{
  "model": "self-supervised image encoder",
  "dataset": "photos with spoken descriptions (Open Images, Localized Narratives)",
  "norm": "rmsnorm",
  "ema_decay": 0.99,
  "warmup_steps": 130
}
Rows from block 12 of a small self-supervised image encoder, named by matrix and row number. Rows with one number belong to one neuron. Each number is 500 + 50 x the weight over its row's rms, rounded and kept within 0 to 999. All counts start at 0. Numbers have three digits each. After the name is the row's rms in percent of the matrix's.
After each neuron's rows are labels from the 100 images, of 14848, where the neuron reaches its largest size: "patch colour" is the nearest of a few named colours to the mean colour under the peak. Only what is clearly more common there than usual is listed. The data: photos with spoken descriptions (Open Images, Localized Narratives). In brackets: how many of the 100.
# gate: MLP gate (model.blocks.12.mlp.gate.weight, 768x192), inputs 96-191
# fc1: MLP up (model.blocks.12.mlp.fc1.weight, 768x192), inputs 96-191
# fc2: MLP down (model.blocks.12.mlp.fc2.weight, 192x768, transposed), outputs 96-191

gate.38 094:549578523632498491499486639505503484435553563488529534577455513501478470435525509499474460568487465509421468563470442495534455556502553589432439457519492497469563528465422447506501480477546481521556501547556587542353520504575580506536591508458515484431528481463508509527422618502469525455
fc1.38 096:496499417481534483459570429488538460513489515544510536481617460440546489582434540493569572515562536501540488496472557463543569448493486445529546552528587428528394467575552525525414523470447559506470546523458499544628460492427540434511404527559462543539461503549475536544553422385582494551
fc2.38 105:541392438532493495463571465525478509480563535488582465460482455491505508511565463630430439504541495535533421604531496547505509545538593559524537508439513454502436454522508456448540478413527462462550522488502527437492477441501541478514546403428567484523527393529465473527614509625487499465
patch colour: grey (82)

gate.148 122:525487516475613530445514538520436544521455458511471567501506487490581557527535532417550499420519498496513436533462490511429572488497496502381539587460586505485545536520440481420499492545532543558560464518599540494542540406496496466499434385459493510566431468484432511546556484509530427525
fc1.148 115:547507457477616473529430520522478566523536532522461419479477520537524449468527493473591522513553545425513486511525582503501488458535512488575546509555519502472468541477552455601550470525479470524460534578554371458500485482531474539549474470521436473522419505515479393465482411563500490552
fc2.148 115:503504469554604548560494476509473642558522531432543531530415476492534488483538524524455458483556463464487523483519486480487461492590548566515520567591498535483485445521489469502517593480566466570370507483522541402457553474490440508507488627543393548568388464599513502493451564516534494478
patch colour: grey (67)

gate.563 105:431508503502507460493457540471438390526608519520427489472525531508510626571566492626530515504421593532398458483507471489538442465477518557466541413489521507482571541526584496458460470466496472523425486474536463430468523551486482574529465512466421548407555471487426417468494470556520471520
fc1.563 107:564517527418512574609465534580488536607436470525604509564429453471512537532487530470510536493548542520552491510501430421595432517492494493491536543540555592497508526507507470592524476542520508452501441445446530496470561605546537515522548529445526489514504460521533609572434460422474494500
fc2.563 100:547498572518427662523464575549498457500547480509639465491541479491508521523491495508386596611460471513450483474475474416453448459481504477577560459478475448437533422508562427482534464524529500494492559488525547554484533496441557534475524477388534542508623505514493526517459537576515450525
patch colour: pink (36)

gate.293 110:534400585478547482484438560499399517483434521445509556523528558514474566464547458452541540484468510524538514475526567525621488495427449466481528485521429408474473521462511482482547529457437510510499482468506487428528502454455580506443433526502653515568489494564501470552456537535501566549
fc1.293 112:531473628485551465534427470565449563538467527473549569501559574536537585437505442531519538489510538594553484550527587493622454504500469536490550514510437458481527565485554462517496561451448513498527506503525449433448463510563533455471456529507567467549515504510517475509508589528541546544
fc2.293 102:556483468497444460477528467450546507405463425544549480540481471543426443575471515539385509592468415539398461495559457584511466462508496503464470483516629480442478470554609437523537533572508435529531488507444536539575464547470416471496522441480373508490585486460481451412416455399508491428
patch colour: pink (49)

gate.663 124:575464543518562469459438481561542534524432540590585527554520630447554560502520452477523482387480488570569492504483423504518509611526508433549464546560547471501473580536519464512438588504484490488445478489561517452570514496541481557475468434510552539464465432544513521587475442487497434518
fc1.663 128:445474601604640442544443516541517482485424548450480577484497537491593460473467460517476421541528569439558503491479454577601511506512472511464522534596497503561490455505536435505538423537420543575571568517475563498541509469428477473556621485521582539589543469498540543509474446497532489549
fc2.663 113:518559478536503439423486541478582486531446507471566400585494496362441537523452476451391487473493480535510529446559527492497489561615475542419528468512519601447500547471571408534464593573581585502467387475540465478534456488477520373487481439586538613561557475503473448513564480520465571454
patch colour: pink (31)

gate.229 082:561470423514492520440490459492535506516526536508456419448606518563419455490453525477389473543518418518512538473472506523412522529453600506511525543490388448513523524425486421566551467412616498442487501500541521389565598523479497514407552491535556531484455510526472538514526398507489479509
fc1.229 100:571464427502530502415455485462535518516587537411469511396594488470557426550457500496450483439485421457562542498456473472432520557494575504535525516420423475605624487487431513561502532430489516493507564486498517438518441516453501602384546551507524489518446495517499405465578460470507427483
fc2.229 102:487570503394567560515463565443496579527687463479466442494483492423529516541586555493421567454547506389522483535494481494440508462487538420557535468525511487528550486508516418479463538485501504501497465616539491530517524561448520519532563562457596495507484501561483460482564453496529561469
patch colour: white (39); pink (36)

gate.105 077:504516475453539469420573551543542512494446536496529486517468509427510511552548523488497521339521525508548479503479514495452485510528463519493536463549567435464514410430490443577518514584575486524540580443496525397469541505594475560544529484515611522496503540431482534569501540543487427560
fc1.105 084:538522553555517539559471507487458582456608517529374515491583457551522502558418532492538446613429578477427533460596546440514439431511420436463511497466413558466491545544518544464481460535517502494579435507452502600458534584449503604564391519548483535483484504462496512473473419504559513457
fc2.105 079:665557582460504543489456481490493485522588588518526526493473484495436458472515560463498486442517560467515442521591563488544495424494408426516500416513468550519392411531472599481425508553432533507506493546520535554515422490443516575516463538402433485533511455478460549502543504471476449461
patch colour: white (30)

gate.488 114:418536511454509445528558473473436427454424485471455539513591533469474504482545474476456551406490436547455437526432431576583537440462505498512473471499492492439336450547468494443495554442450412579550502515510486435575485512522495551545472496404439510479545489500436420449542534439501515526
fc1.488 110:549485482525515471461454480480563558498527488496515434492419460489449458546463514516518446554453540479559546461517569446411431489459420469502527476444513450524596489404563479567488407548514548498431478416505510535480515457449486479456434447552527455523467504486560548595374451561457429443
fc2.488 113:475378541461513632371452468591545436468524468558453494393514543504488502530534483540545509499514596532487453521522546448522431496578532447573491546535503537461572456469551515508449500523567549380464567457527573597561497484464492433441529505568539432535483493459530562563534367502457528431
patch colour: pink (33); white (26)

gate.115 086:516429577447432511512499531604440519459525477534603467464624453514474583512531520486520541430553507522419510484522521527513409520495495498519575558510569469519537524504541479438463521476531432497578586467477524472448508467441475544482530528492551535509530500468565567510506606592462433521
fc1.115 085:533541494523612506544507516446523484550550536419449555439459483479553395473492471480499458524566429572558428528499532583499446444437424497490577523494501447459468474570410481513469435552569461541612472594526570544474485522612538504411473479557522487461448471476427536473471464554538514594
fc2.115 098:460541568577460457527542580534547508544494421490465525513528442466577462541518507452474510567507444519568464469528515506505400497437577605547459452498548591455437516514507539548551507586559468538446494540529411478476435603517569458395452456454488520417492452472479454437544521436475442635
patch colour: grey (74)

gate.272 125:534474453473533514498545469490432552478468556552506455542434514534481524459447449562499531424481492564482521500486507504537535589493476393579518462553482486430578516495577531500465532514502484439387446498653419479474532502516476448481456441428438459502471470547499581613498510589537451490
fc1.272 123:530418470520535492449538493513495521471436504563467472531419499544612541498495473529565478469536554563553574542477484465583575638566511465571498471472587460490486519539531507505455562592442485405474477521619477436490564474552493510508516486442451476562524530530420586576488549579519452560
fc2.272 106:490551547493548553476525456465551564416491521515511576419457489495550581453486484459561495505439538514443557570477441535593591635497605489546573472463451487514479440482438510468518464429459499499514506452572551512540461417499470554413543508476424471444531523505556565531561528499506426512
patch colour: white (30); pink (28)

gate.333 129:410504481485530471492460551517410489518520523524499468533532475495505525525525436473499472611514528569573550502494541530371483403540476451530488500435512554574545476494486534475461519408526498449503402474496512428534487529464422375571409428373464467507489513527516501487641462580485514511
fc1.333 126:520511492514546503493607408583520459537575467521513515439556459563381503408507602502506435547517452532485563406502540523454520368606438501435530460546341447583516442523535464483581555341537539555551493446556535484451539493519453489532466453401576430525481450530482534528542388423487451462
fc2.333 111:496515515476492498435538501539417526494439542449481519545593527462495616498467471521416558530477512465454427648526542408600425427422535486492504535529535503530462566482468543574526452512466494420450500480509435552556558517459511469524512492605369510478600421573500585508455514403476410519
patch colour: pink (25)

gate.537 106:563476581506529437544477518510407487525385521491417422511462541504534479481436500467545534410522487553556464409529505510436437559459522531515564578516421517489430506450501479477492554585460540483537491473522463501404584510479598397523546508499472543452431533499449467455533537568505533515
fc1.537 121:499443448469522505426495440464551512446493467484571523468480472520431531595533508564527514450566554442442470561389471481439599457454493521524433548477598453510465544590517509536470515435433518593546481586368483366503469423408498515523468432533478426539497563458541513535542495365479462511
fc2.537 102:541498493449560493529547484446497534471493545563422493559502461480570592471576531536560498451511488504467525553476566547562442440504462530457512517574501506423493590541560545522453500446542566457506423538531580552590653517497439504526559489422525519522399497595524500479513527484453483449
patch colour: pink (30)

gate.283 080:539510638563562506457455501534458504448460516430465505449490513492514419450512573605569547562519457465502491518516442499516522483479414486668441497585556464593509473548521462516566417445514476476554466582530591484426500491487519531577502563590484576431474515477508463545453427439522569470
fc1.283 087:487503406496465556499452543429588504482488458512587592584427506535509558483473417462504461516530450516533510476503520449468465520449584455448588490414458529460516482493524493519438626541474482504525531406491563586568501447545507441459503483475512493562559469494508572471543572638541492529
fc2.283 092:429501516518639476467490456541480536480507458454601531597537601508427531475486496454514436506449464400504515508483475373443519460507544542534520437466429465408436402463551475587483579503536470491513469492554500515533495487462477537382490477504550508450554594509484448482484488544439500391
patch colour: white (45); cyan (25)

gate.698 085:475510452513449465441484480570468513529573523529508467459670464533489541479447427602484539551459467541490544589604509483452534537557516417428526584506514515492475502487468438505552487468613549499528453563497529449534554500463475558550439565491475525453402463524365428522550435538473497474
fc1.698 085:470495514552564507487415476471507502515479526552490522545457527508490535510526397552545437462617565483417479504478501520604578463506461484600513498506537468498411480593528545514576434582467477530627583438505506560550543526478493507482436497543505478535527485514509448533472554563462451462
fc2.698 086:490497404553571469470491500518451504441552468436568488509558583452554455514595477558594469451494592566519451557532524497534532455456524592478551434406564458551562489565482449434512525609571604490474422514533529332492583517497486473585524522559495615483479498455426539509475477540426553438
patch colour: white (54); pink (27)

gate.699 093:509536411545461464555507461506442557565519546424500576443495529581452450425490544479471485532460540510490486437549494426428508481526485438525518475511545573546429522467540439520581478447483464546494429504570504485484579513449489493505496682495601426542508549504565541543659612518552503571
fc1.699 093:566575497511457477508471470522498505550597549400542584434507461557538510438495547494480447452492495494449547461540487497439471436570518437510482459581467582536397475425527481530570543423507546537483492500593477450505519487475487523498492670447557443542527546482454545574594552436573526522
fc2.699 093:445534567546389601507495539486564464455421530490524543582479595581493570553443488467576441502536461486494546536486491503479542440531562469409474504569442599412508468476513475458574378487537542467490499571428491511480449418547541444505509525491507472574500524532509495511448538536540519482
patch colour: white (43)

gate.487 112:494481471516519491443486535650487450432424528509520500453505483492514572445465507512481494474552544487564396491485621497587454538558562451447488476539485453528425513558519520472472530487505447464566545443522511487479484521413505505540479506484527365568511527573556522409495464440546548491
fc1.487 112:500499537494538577545533433477536498478499474536483476512481450503550425444528509551533545487442581495423569529533404485518543429429485521505529473508439523471514488516529566521466479562466527535473432586443411599423478546557518517455532534467533522483552520440488446562432497526525512564
fc2.487 121:496484592587571479512468468483506540455558511503498526546510449647465437417497503524394546487564537536460547470507477508542515452448505502554504428494475608507456518522512603474560406551427503619510560539456481536463493509552384513470560608494488503516621459466514434566477527483509582507
patch colour: grey (83)

gate.645 096:468529372558518387483549488496461471517488539548479463603496402543445570469507489460525557524476431445544569454596507459441445550460632574459513514484482532509450481429519508520451513542580484461503516547597513554658469567555575464410521412496493560492558493600495531427525568446492453419
fc1.645 097:556510613471497525549489499510503479570566458482526493470443545446561498490465506483495532445605554476436491547418497516563529446506420468481493506579515474572402520456471537490441488430475540571574524469509541486485558432487471534502402560516512553449453504499443483505483417606547506497
fc2.645 092:480422527431500562506450471439591494492508472493447414526598544529450460520509463470356500378574484508548549489539457488462423457468598494586512517526464522524432552527523494512461468548536532372497429528519466533489455552511389465399545552497491565506551471527498549579556510462519561445
patch colour: brown (70)

gate.539 125:484511555466473509474543404513442431542466514513541533658465555454446470585507520554407527558438487440664428446535475498497417534512558502399487537525475485512524502505550477517491508580561431508474556462522475496495457546464474480470468385444552545474529496594548507473425516512596502509
fc1.539 119:572515551488551478470621494516544557524532554572451433463508508477479527461442587393464540495535480525538501424469440479517512559429554487494495517544450536588523594531467480540446442615485491555502514497598466442458556480492531509506444553501512431481627539490520502514479425423500490504
fc2.539 110:354476490426508619542559501518478350410460430493543466485499537455485551505445405469478476573492575507501458476510479560553452370423391402490492413548474510544550389470475462474550459500516491578453448441515553487527494529532525500473476447500575509446500429522512457555575537449522457544
patch colour: brown (76)

gate.92 093:489464507456551391596476440317488441547456498537489525513535630586511532464497453514510425548526506552592441445476472450436521609397497468489541385447452500478471483435557511530464495517451548512531466532451509501543504519612461506498512494417531540462529480388503507486447500527465548478
fc1.92 088:478511481545429533519489425440513415420515530515529552525440474461549427506450513507521575441485607522524421501544398484431483481546583500569476545557544500498513569565455425469488501539515543531481504528512458481458490490438562511460424535506520496518554464437531435501469574569549498453
fc2.92 093:500594620594495515500536529467534442589460502438543453521515533456474449482519565468414592453529572504387505488497568503522549473534504484481477630432470439526469532483510428495460484442517411435464587530465499482480487513540438604520528431579430453520474482469594487581494528349485475458
patch colour: pink (26)