{
  "arch": "poolformer",
  "model": "self-supervised image encoder",
  "dataset": "photos with spoken descriptions (Open Images, Localized Narratives)",
  "train_examples": 101725,
  "image_size": 32,
  "crop_scale_min": 0.3,
  "horizontal_flip": true,
  "color_jitter": 0.4,
  "method": "vicreg",
  "norm": "rmsnorm",
  "norm_position": "pre",
  "activation": "swiglu",
  "mlp_ratio": 4,
  "parallel_block": false,
  "inner_norm": false,
  "patch_size": [2, 2],
  "depths": [3, 6, 6],
  "widths": [48, 96, 192],
  "projector_hidden": 1024,
  "projector_out": 1024,
  "projector_hidden_layers": 1,
  "init": "small_normal",
  "residual_init": "none",
  "optimizer": "soap",
  "beta2": 0.95,
  "lr": 0.0024,
  "beta1": 0.95,
  "shampoo_beta": 0.95,
  "eps": 1e-08,
  "precondition_frequency": 10,
  "max_precond_dim": 1024,
  "one_sided": false,
  "adamw_lr_other_params": 0.0025,
  "gradient_centralization": true,
  "ema_decay": 0.99,
  "steps": 6800,
  "batch_size": 256,
  "epochs": 17.1,
  "lr_schedule": "constant",
  "warmup_steps": 130,
  "weight_decay": 0.4,
  "adamw_weight_decay_other_params": 0.01
}
Rows from block 12 of a small self-supervised image encoder, named by matrix and row number. Rows with one number belong to one neuron. Each number is 200 + 40 x the weight over its row's rms, rounded and kept within 0 to 999. All counts start at 0. After the name is the row's rms in percent of the matrix's.
Before each neuron's rows are labels from the 100 images, of 14848, where the neuron reaches its largest size: "top examples" is what is common among them; "patch colour" is the nearest of a few named colours to the mean colour under the peak. Only what is clearly more common there than usual is listed. The data: photos with spoken descriptions (Open Images, Localized Narratives). In brackets: how many of the 100, against the usual share in percent.
# gate: MLP gate (model.blocks.12.mlp.gate.weight, 768x192), inputs 96-191
# fc1: MLP up (model.blocks.12.mlp.fc1.weight, 768x192), inputs 96-191
# fc2: MLP down (model.blocks.12.mlp.fc2.weight, 192x768, transposed), outputs 96-191

top examples: text has "trees" (66 vs 27.3); text has "sky" (59 vs 24.6); text has "buildings" (29 vs 10.9)
patch colour: white (25 vs 4.4)
gate.153,106,188,189,168,196,205,178,213,231,211,251,229,149,225,272,232,131,253,162,148,238,251,101,181,185,161,185,251,179,249,245,232,170,243,189,159,128,164,205,198,210,189,115,188,150,239,257,254,183,166,249,220,200,256,161,223,157,247,161,173,162,200,196,185,202,132,279,167,205,190,241,153,195,183,195,174,267,221,225,142,253,241,212,221,209,152,181,188,161,238,242,181,166,161,267,153,302
fc1.153,111,187,153,153,194,181,191,229,187,166,181,246,226,186,92,193,237,175,197,250,188,147,239,247,231,187,173,152,208,169,160,158,250,217,250,261,313,192,178,163,181,189,228,186,217,222,154,123,178,276,135,202,173,102,235,225,223,208,249,225,216,239,162,206,179,241,150,225,142,165,166,200,206,253,257,210,178,206,212,208,180,195,203,197,227,226,209,143,220,189,149,197,193,233,169,259,54
fc2.153,110,224,208,222,167,251,218,212,177,187,215,175,198,186,202,156,68,138,245,133,164,205,238,206,269,224,216,192,273,226,250,201,219,234,125,231,124,189,225,219,162,99,191,217,194,254,220,189,237,129,176,188,145,247,208,156,101,152,267,220,206,190,207,200,251,201,227,176,184,202,137,179,165,266,266,188,220,232,205,152,203,284,175,265,219,160,143,220,253,177,244,202,212,292,147,180,199

top examples: text has "people" (45 vs 21.1)
patch colour: brown (74 vs 33.7)
gate.249,087,186,235,163,215,206,211,234,228,151,201,235,272,141,155,182,207,180,219,239,213,208,243,171,181,136,159,277,168,175,232,178,166,173,140,133,98,223,215,207,267,154,123,124,261,230,182,264,179,192,226,148,210,193,199,182,235,235,178,133,168,244,164,236,181,244,215,210,171,165,169,216,212,161,244,229,191,162,257,173,168,227,219,99,183,142,187,191,214,235,222,216,252,193,261,229,213
fc1.249,087,202,118,278,151,192,199,170,208,188,209,167,218,242,212,234,152,222,210,222,234,263,256,182,155,266,214,143,183,232,217,238,126,229,256,154,249,183,189,184,133,203,227,258,199,151,171,162,179,196,197,276,215,278,175,240,170,187,213,216,222,167,246,221,234,183,148,233,155,226,150,182,173,149,231,246,187,138,240,189,221,238,178,205,224,141,280,212,160,196,177,187,184,236,225,224,144
fc2.249,090,181,166,165,167,185,143,148,197,127,196,203,281,220,157,136,274,148,167,202,200,222,196,211,175,262,171,210,180,218,223,282,187,241,178,216,129,144,132,165,210,134,214,170,151,184,149,167,219,248,215,166,148,199,250,170,220,156,225,153,286,178,242,210,259,295,189,221,218,159,210,172,218,213,201,192,212,205,215,200,287,228,159,221,175,197,244,215,158,249,195,149,266,229,149,215,216

top examples: text has "trees" (64 vs 27.3); text has "sky" (52 vs 24.6); text has "water" (27 vs 8)
patch colour: grey (69 vs 40)
gate.727,121,229,195,225,156,225,253,186,191,318,330,236,229,128,168,241,222,84,171,230,218,167,198,140,149,180,194,159,244,270,189,174,174,157,210,89,237,192,228,223,208,224,160,159,262,177,204,188,215,243,208,215,161,220,255,223,173,231,208,174,169,186,231,268,232,175,217,220,168,243,238,179,187,223,185,194,143,231,308,204,213,133,179,147,220,216,198,220,142,214,232,228,200,140,148,200,132
fc1.727,119,252,198,129,314,214,201,169,227,167,204,188,169,136,202,193,270,263,198,171,178,217,243,204,221,121,175,199,178,241,166,202,214,151,103,160,205,241,200,208,185,170,281,216,211,265,204,287,210,240,231,212,231,183,217,187,196,135,254,130,218,195,263,132,155,207,215,305,235,224,261,148,203,173,227,204,267,259,175,191,220,254,132,203,203,206,191,234,225,196,176,195,224,261,192,204,183
fc2.727,118,181,215,187,198,228,191,176,146,166,165,172,149,158,232,169,202,227,101,212,209,160,169,207,172,187,168,161,252,246,188,165,171,132,201,262,199,184,177,208,207,241,225,296,208,146,241,254,227,260,164,226,288,186,163,241,202,266,221,202,183,233,153,169,130,230,227,177,179,149,171,148,220,176,226,257,225,156,141,219,209,231,193,161,260,139,256,219,219,178,163,139,233,185,227,244,271

top examples: text has "woman" (28 vs 9.1)
patch colour: brown (67 vs 33.7)
gate.737,124,211,169,190,195,307,218,172,175,190,288,169,160,236,140,201,136,208,158,146,190,178,237,261,230,272,160,213,203,121,231,161,156,210,162,263,221,103,150,188,184,154,136,205,236,225,239,268,204,166,196,184,176,170,183,159,197,226,149,185,204,221,182,135,155,146,235,216,187,248,216,191,170,159,154,190,228,180,231,233,204,168,161,205,159,151,118,195,116,200,145,247,217,131,224,195,180
fc1.737,123,120,196,185,242,151,262,214,263,204,168,181,211,222,174,180,191,227,179,118,151,146,200,168,239,145,182,170,262,238,216,277,170,210,137,144,283,265,246,198,220,138,189,159,177,248,251,258,242,249,207,200,162,197,186,153,211,280,222,261,234,169,214,145,208,226,217,199,210,205,171,235,168,243,276,199,168,185,160,255,166,204,206,193,229,304,225,212,237,178,214,246,241,215,205,244,211
fc2.737,111,176,197,209,255,197,141,304,199,240,201,139,222,204,268,213,186,200,200,185,215,174,243,224,236,187,198,205,181,307,215,255,227,161,229,204,255,213,141,226,134,190,194,231,190,236,150,235,187,196,149,183,165,178,200,229,218,125,251,247,193,161,177,204,228,219,196,203,235,175,179,249,141,239,123,180,141,140,174,167,220,225,205,268,210,181,229,155,230,217,151,115,173,135,276,137,210

top examples: text has "trees" (67 vs 27.3); text has "sky" (59 vs 24.6); text has "buildings" (41 vs 10.9); text has "plants" (26 vs 10.3)
patch colour: grey (69 vs 40)
gate.443,084,195,144,201,252,196,184,161,185,128,212,182,227,203,242,190,171,249,261,264,186,203,219,169,189,176,250,210,165,183,255,251,250,290,194,209,188,234,147,145,145,234,194,258,196,217,205,180,167,202,189,229,289,230,216,216,178,249,265,160,263,135,234,239,177,190,213,171,181,193,178,161,216,212,187,158,221,236,181,212,239,299,246,189,225,251,174,184,205,230,137,202,199,260,117,141,203
fc1.443,087,207,163,208,185,180,228,125,252,138,223,207,194,206,228,213,150,212,204,214,207,222,197,170,189,182,169,202,115,160,179,215,256,268,204,252,214,194,120,166,159,224,207,244,183,249,267,139,158,247,197,196,259,216,239,258,206,228,202,214,228,195,196,219,242,251,240,188,164,232,195,205,234,149,154,224,285,237,199,242,221,312,262,259,237,225,269,182,154,210,157,255,166,232,206,154,241
fc2.443,102,191,246,170,175,142,206,126,193,202,202,187,211,223,144,204,167,213,226,209,227,113,261,134,210,235,182,225,158,152,170,196,244,162,170,250,207,242,178,172,201,224,221,158,284,185,259,194,183,152,242,205,169,185,162,187,229,285,215,125,161,206,195,253,125,268,159,146,157,209,147,213,112,187,194,207,247,254,216,217,161,220,217,223,211,281,176,204,235,191,168,220,193,240,146,178,181

top examples: text has "sky" (69 vs 24.6); text has "trees" (69 vs 27.3); text has "grass" (28 vs 10.1); text has "plants" (27 vs 10.3)
patch colour: grey (67 vs 40)
gate.432,098,205,144,261,252,235,242,162,172,235,205,199,226,223,211,151,172,136,226,238,213,218,276,252,188,214,195,172,233,135,193,171,291,219,226,232,260,186,211,200,191,259,143,247,258,194,185,208,216,180,137,265,173,187,171,222,204,201,252,202,258,218,248,155,266,251,208,220,200,246,158,167,202,223,227,223,278,310,157,135,207,201,182,191,241,247,189,207,231,208,147,214,189,261,166,128,198
fc1.432,099,227,214,156,164,206,183,297,186,183,200,177,133,145,180,174,179,240,194,152,178,194,82,201,264,172,215,214,209,247,204,191,133,218,222,187,151,213,197,215,253,210,280,197,136,200,192,239,237,219,250,167,205,224,182,202,230,203,152,127,195,155,197,225,135,152,186,145,199,185,247,234,181,190,178,182,123,53,247,234,219,221,225,227,151,121,184,110,191,177,213,180,235,152,257,239,233
fc2.432,104,200,203,127,170,219,198,216,207,163,177,211,228,203,232,189,176,240,120,140,223,218,150,249,170,186,188,197,198,213,173,214,240,206,222,237,182,166,174,207,209,193,228,179,198,245,206,199,167,250,192,166,117,236,185,162,229,221,218,200,155,275,194,196,247,175,223,266,211,194,247,152,191,129,192,162,219,151,49,224,163,101,219,179,207,98,215,194,213,255,269,152,253,195,160,245,236

top examples: text has "sky" (77 vs 24.6); text has "trees" (57 vs 27.3); text has "buildings" (42 vs 10.9); text has "bottom" (27 vs 10)
patch colour: grey (70 vs 40)
gate.11,081,240,210,166,162,185,158,145,197,152,233,172,206,229,202,214,183,159,171,215,202,173,279,306,164,156,155,156,194,162,204,213,251,160,188,203,173,268,254,147,197,133,187,132,222,215,113,225,223,257,241,238,213,174,173,224,232,218,163,184,183,204,261,163,186,267,155,170,171,151,277,158,219,164,215,206,233,191,173,259,228,170,138,201,183,140,196,159,167,157,237,188,159,159,155,184,168
fc1.11,081,165,169,256,164,192,185,216,170,189,152,212,189,169,170,238,233,231,110,167,126,247,141,184,224,246,193,228,154,196,153,187,130,187,225,179,236,147,171,144,184,215,203,244,159,218,230,207,249,193,190,197,169,162,202,211,185,196,219,219,233,172,74,188,232,71,157,203,243,234,203,206,184,251,251,234,189,183,168,229,219,242,189,203,234,301,167,263,115,202,246,212,212,162,243,253,249
fc2.11,090,199,275,169,193,220,262,178,238,161,228,252,200,136,147,221,244,218,177,223,131,135,153,215,166,206,195,234,157,201,236,174,203,237,167,282,226,188,176,190,230,227,187,207,207,241,168,249,196,168,224,143,119,201,206,225,195,178,191,160,252,194,220,204,269,186,209,167,209,282,264,197,192,204,207,249,218,121,205,191,156,211,264,176,213,149,199,135,225,179,207,184,216,174,140,273,238

top examples: text has "people" (55 vs 21.1)
patch colour: brown (73 vs 33.7)
gate.504,118,225,203,189,168,93,240,195,187,172,300,225,168,179,186,300,178,205,252,227,145,271,194,178,198,229,144,270,181,225,239,237,245,157,202,197,178,170,149,231,206,170,228,185,197,162,229,217,237,221,246,165,243,188,240,127,221,196,219,162,190,151,241,172,224,204,203,228,188,180,210,128,218,189,103,257,289,151,201,239,208,222,176,173,174,261,242,197,200,205,225,195,168,155,179,176,242
fc1.504,124,220,255,184,139,213,142,225,142,198,267,235,222,155,175,202,251,203,182,152,276,204,216,226,175,146,154,239,177,207,231,189,192,238,226,141,203,186,223,128,232,139,169,189,153,251,234,309,287,173,250,191,194,165,207,188,212,224,244,243,246,259,206,152,217,191,192,118,193,200,220,243,249,158,180,245,221,169,212,220,174,161,180,181,180,139,141,125,254,166,221,146,191,239,223,160,241
fc2.504,112,251,175,208,139,244,221,195,163,131,168,136,229,240,269,207,162,199,221,159,189,210,193,179,242,158,165,178,211,155,229,186,208,249,177,171,245,205,243,201,180,247,166,184,178,269,248,201,257,156,185,241,237,170,130,284,225,197,141,210,205,208,258,282,200,142,245,194,145,229,219,206,190,151,179,253,229,209,207,231,287,161,278,179,209,268,150,194,174,212,250,166,179,214,254,249,110

top examples: text has "trees" (56 vs 27.3); text has "people" (43 vs 21.1)
patch colour: brown (66 vs 33.7)
gate.202,089,227,123,162,154,202,149,244,226,167,156,226,264,188,197,219,171,201,117,266,197,257,180,191,184,222,191,214,108,207,148,318,197,185,150,264,189,202,219,233,241,176,266,168,198,174,166,241,187,224,230,139,162,229,144,203,202,235,214,254,228,242,162,212,211,197,208,230,174,130,163,189,289,268,182,218,210,170,182,209,159,201,242,264,232,265,196,221,152,202,230,206,275,242,192,205,224
fc1.202,096,238,205,166,232,226,194,153,98,192,222,177,179,222,219,161,192,114,185,166,182,130,208,184,197,147,172,186,229,202,219,159,147,258,173,107,169,214,179,201,256,212,191,242,229,194,262,191,211,214,158,227,210,192,271,190,170,184,181,154,171,175,147,181,119,224,171,219,249,232,201,181,103,213,208,192,161,209,160,167,193,159,209,140,209,154,222,218,320,162,223,207,151,206,261,200,143
fc2.202,093,208,197,278,181,187,273,197,218,145,150,205,266,192,195,179,196,251,177,188,230,237,175,184,175,174,263,272,176,221,200,205,253,175,181,163,241,249,211,237,127,203,228,212,155,215,112,207,161,245,166,195,242,269,161,208,224,309,173,150,196,175,203,164,206,166,214,267,147,166,195,217,230,163,221,151,277,243,184,176,204,177,284,249,261,316,167,175,145,207,178,144,228,191,197,189,213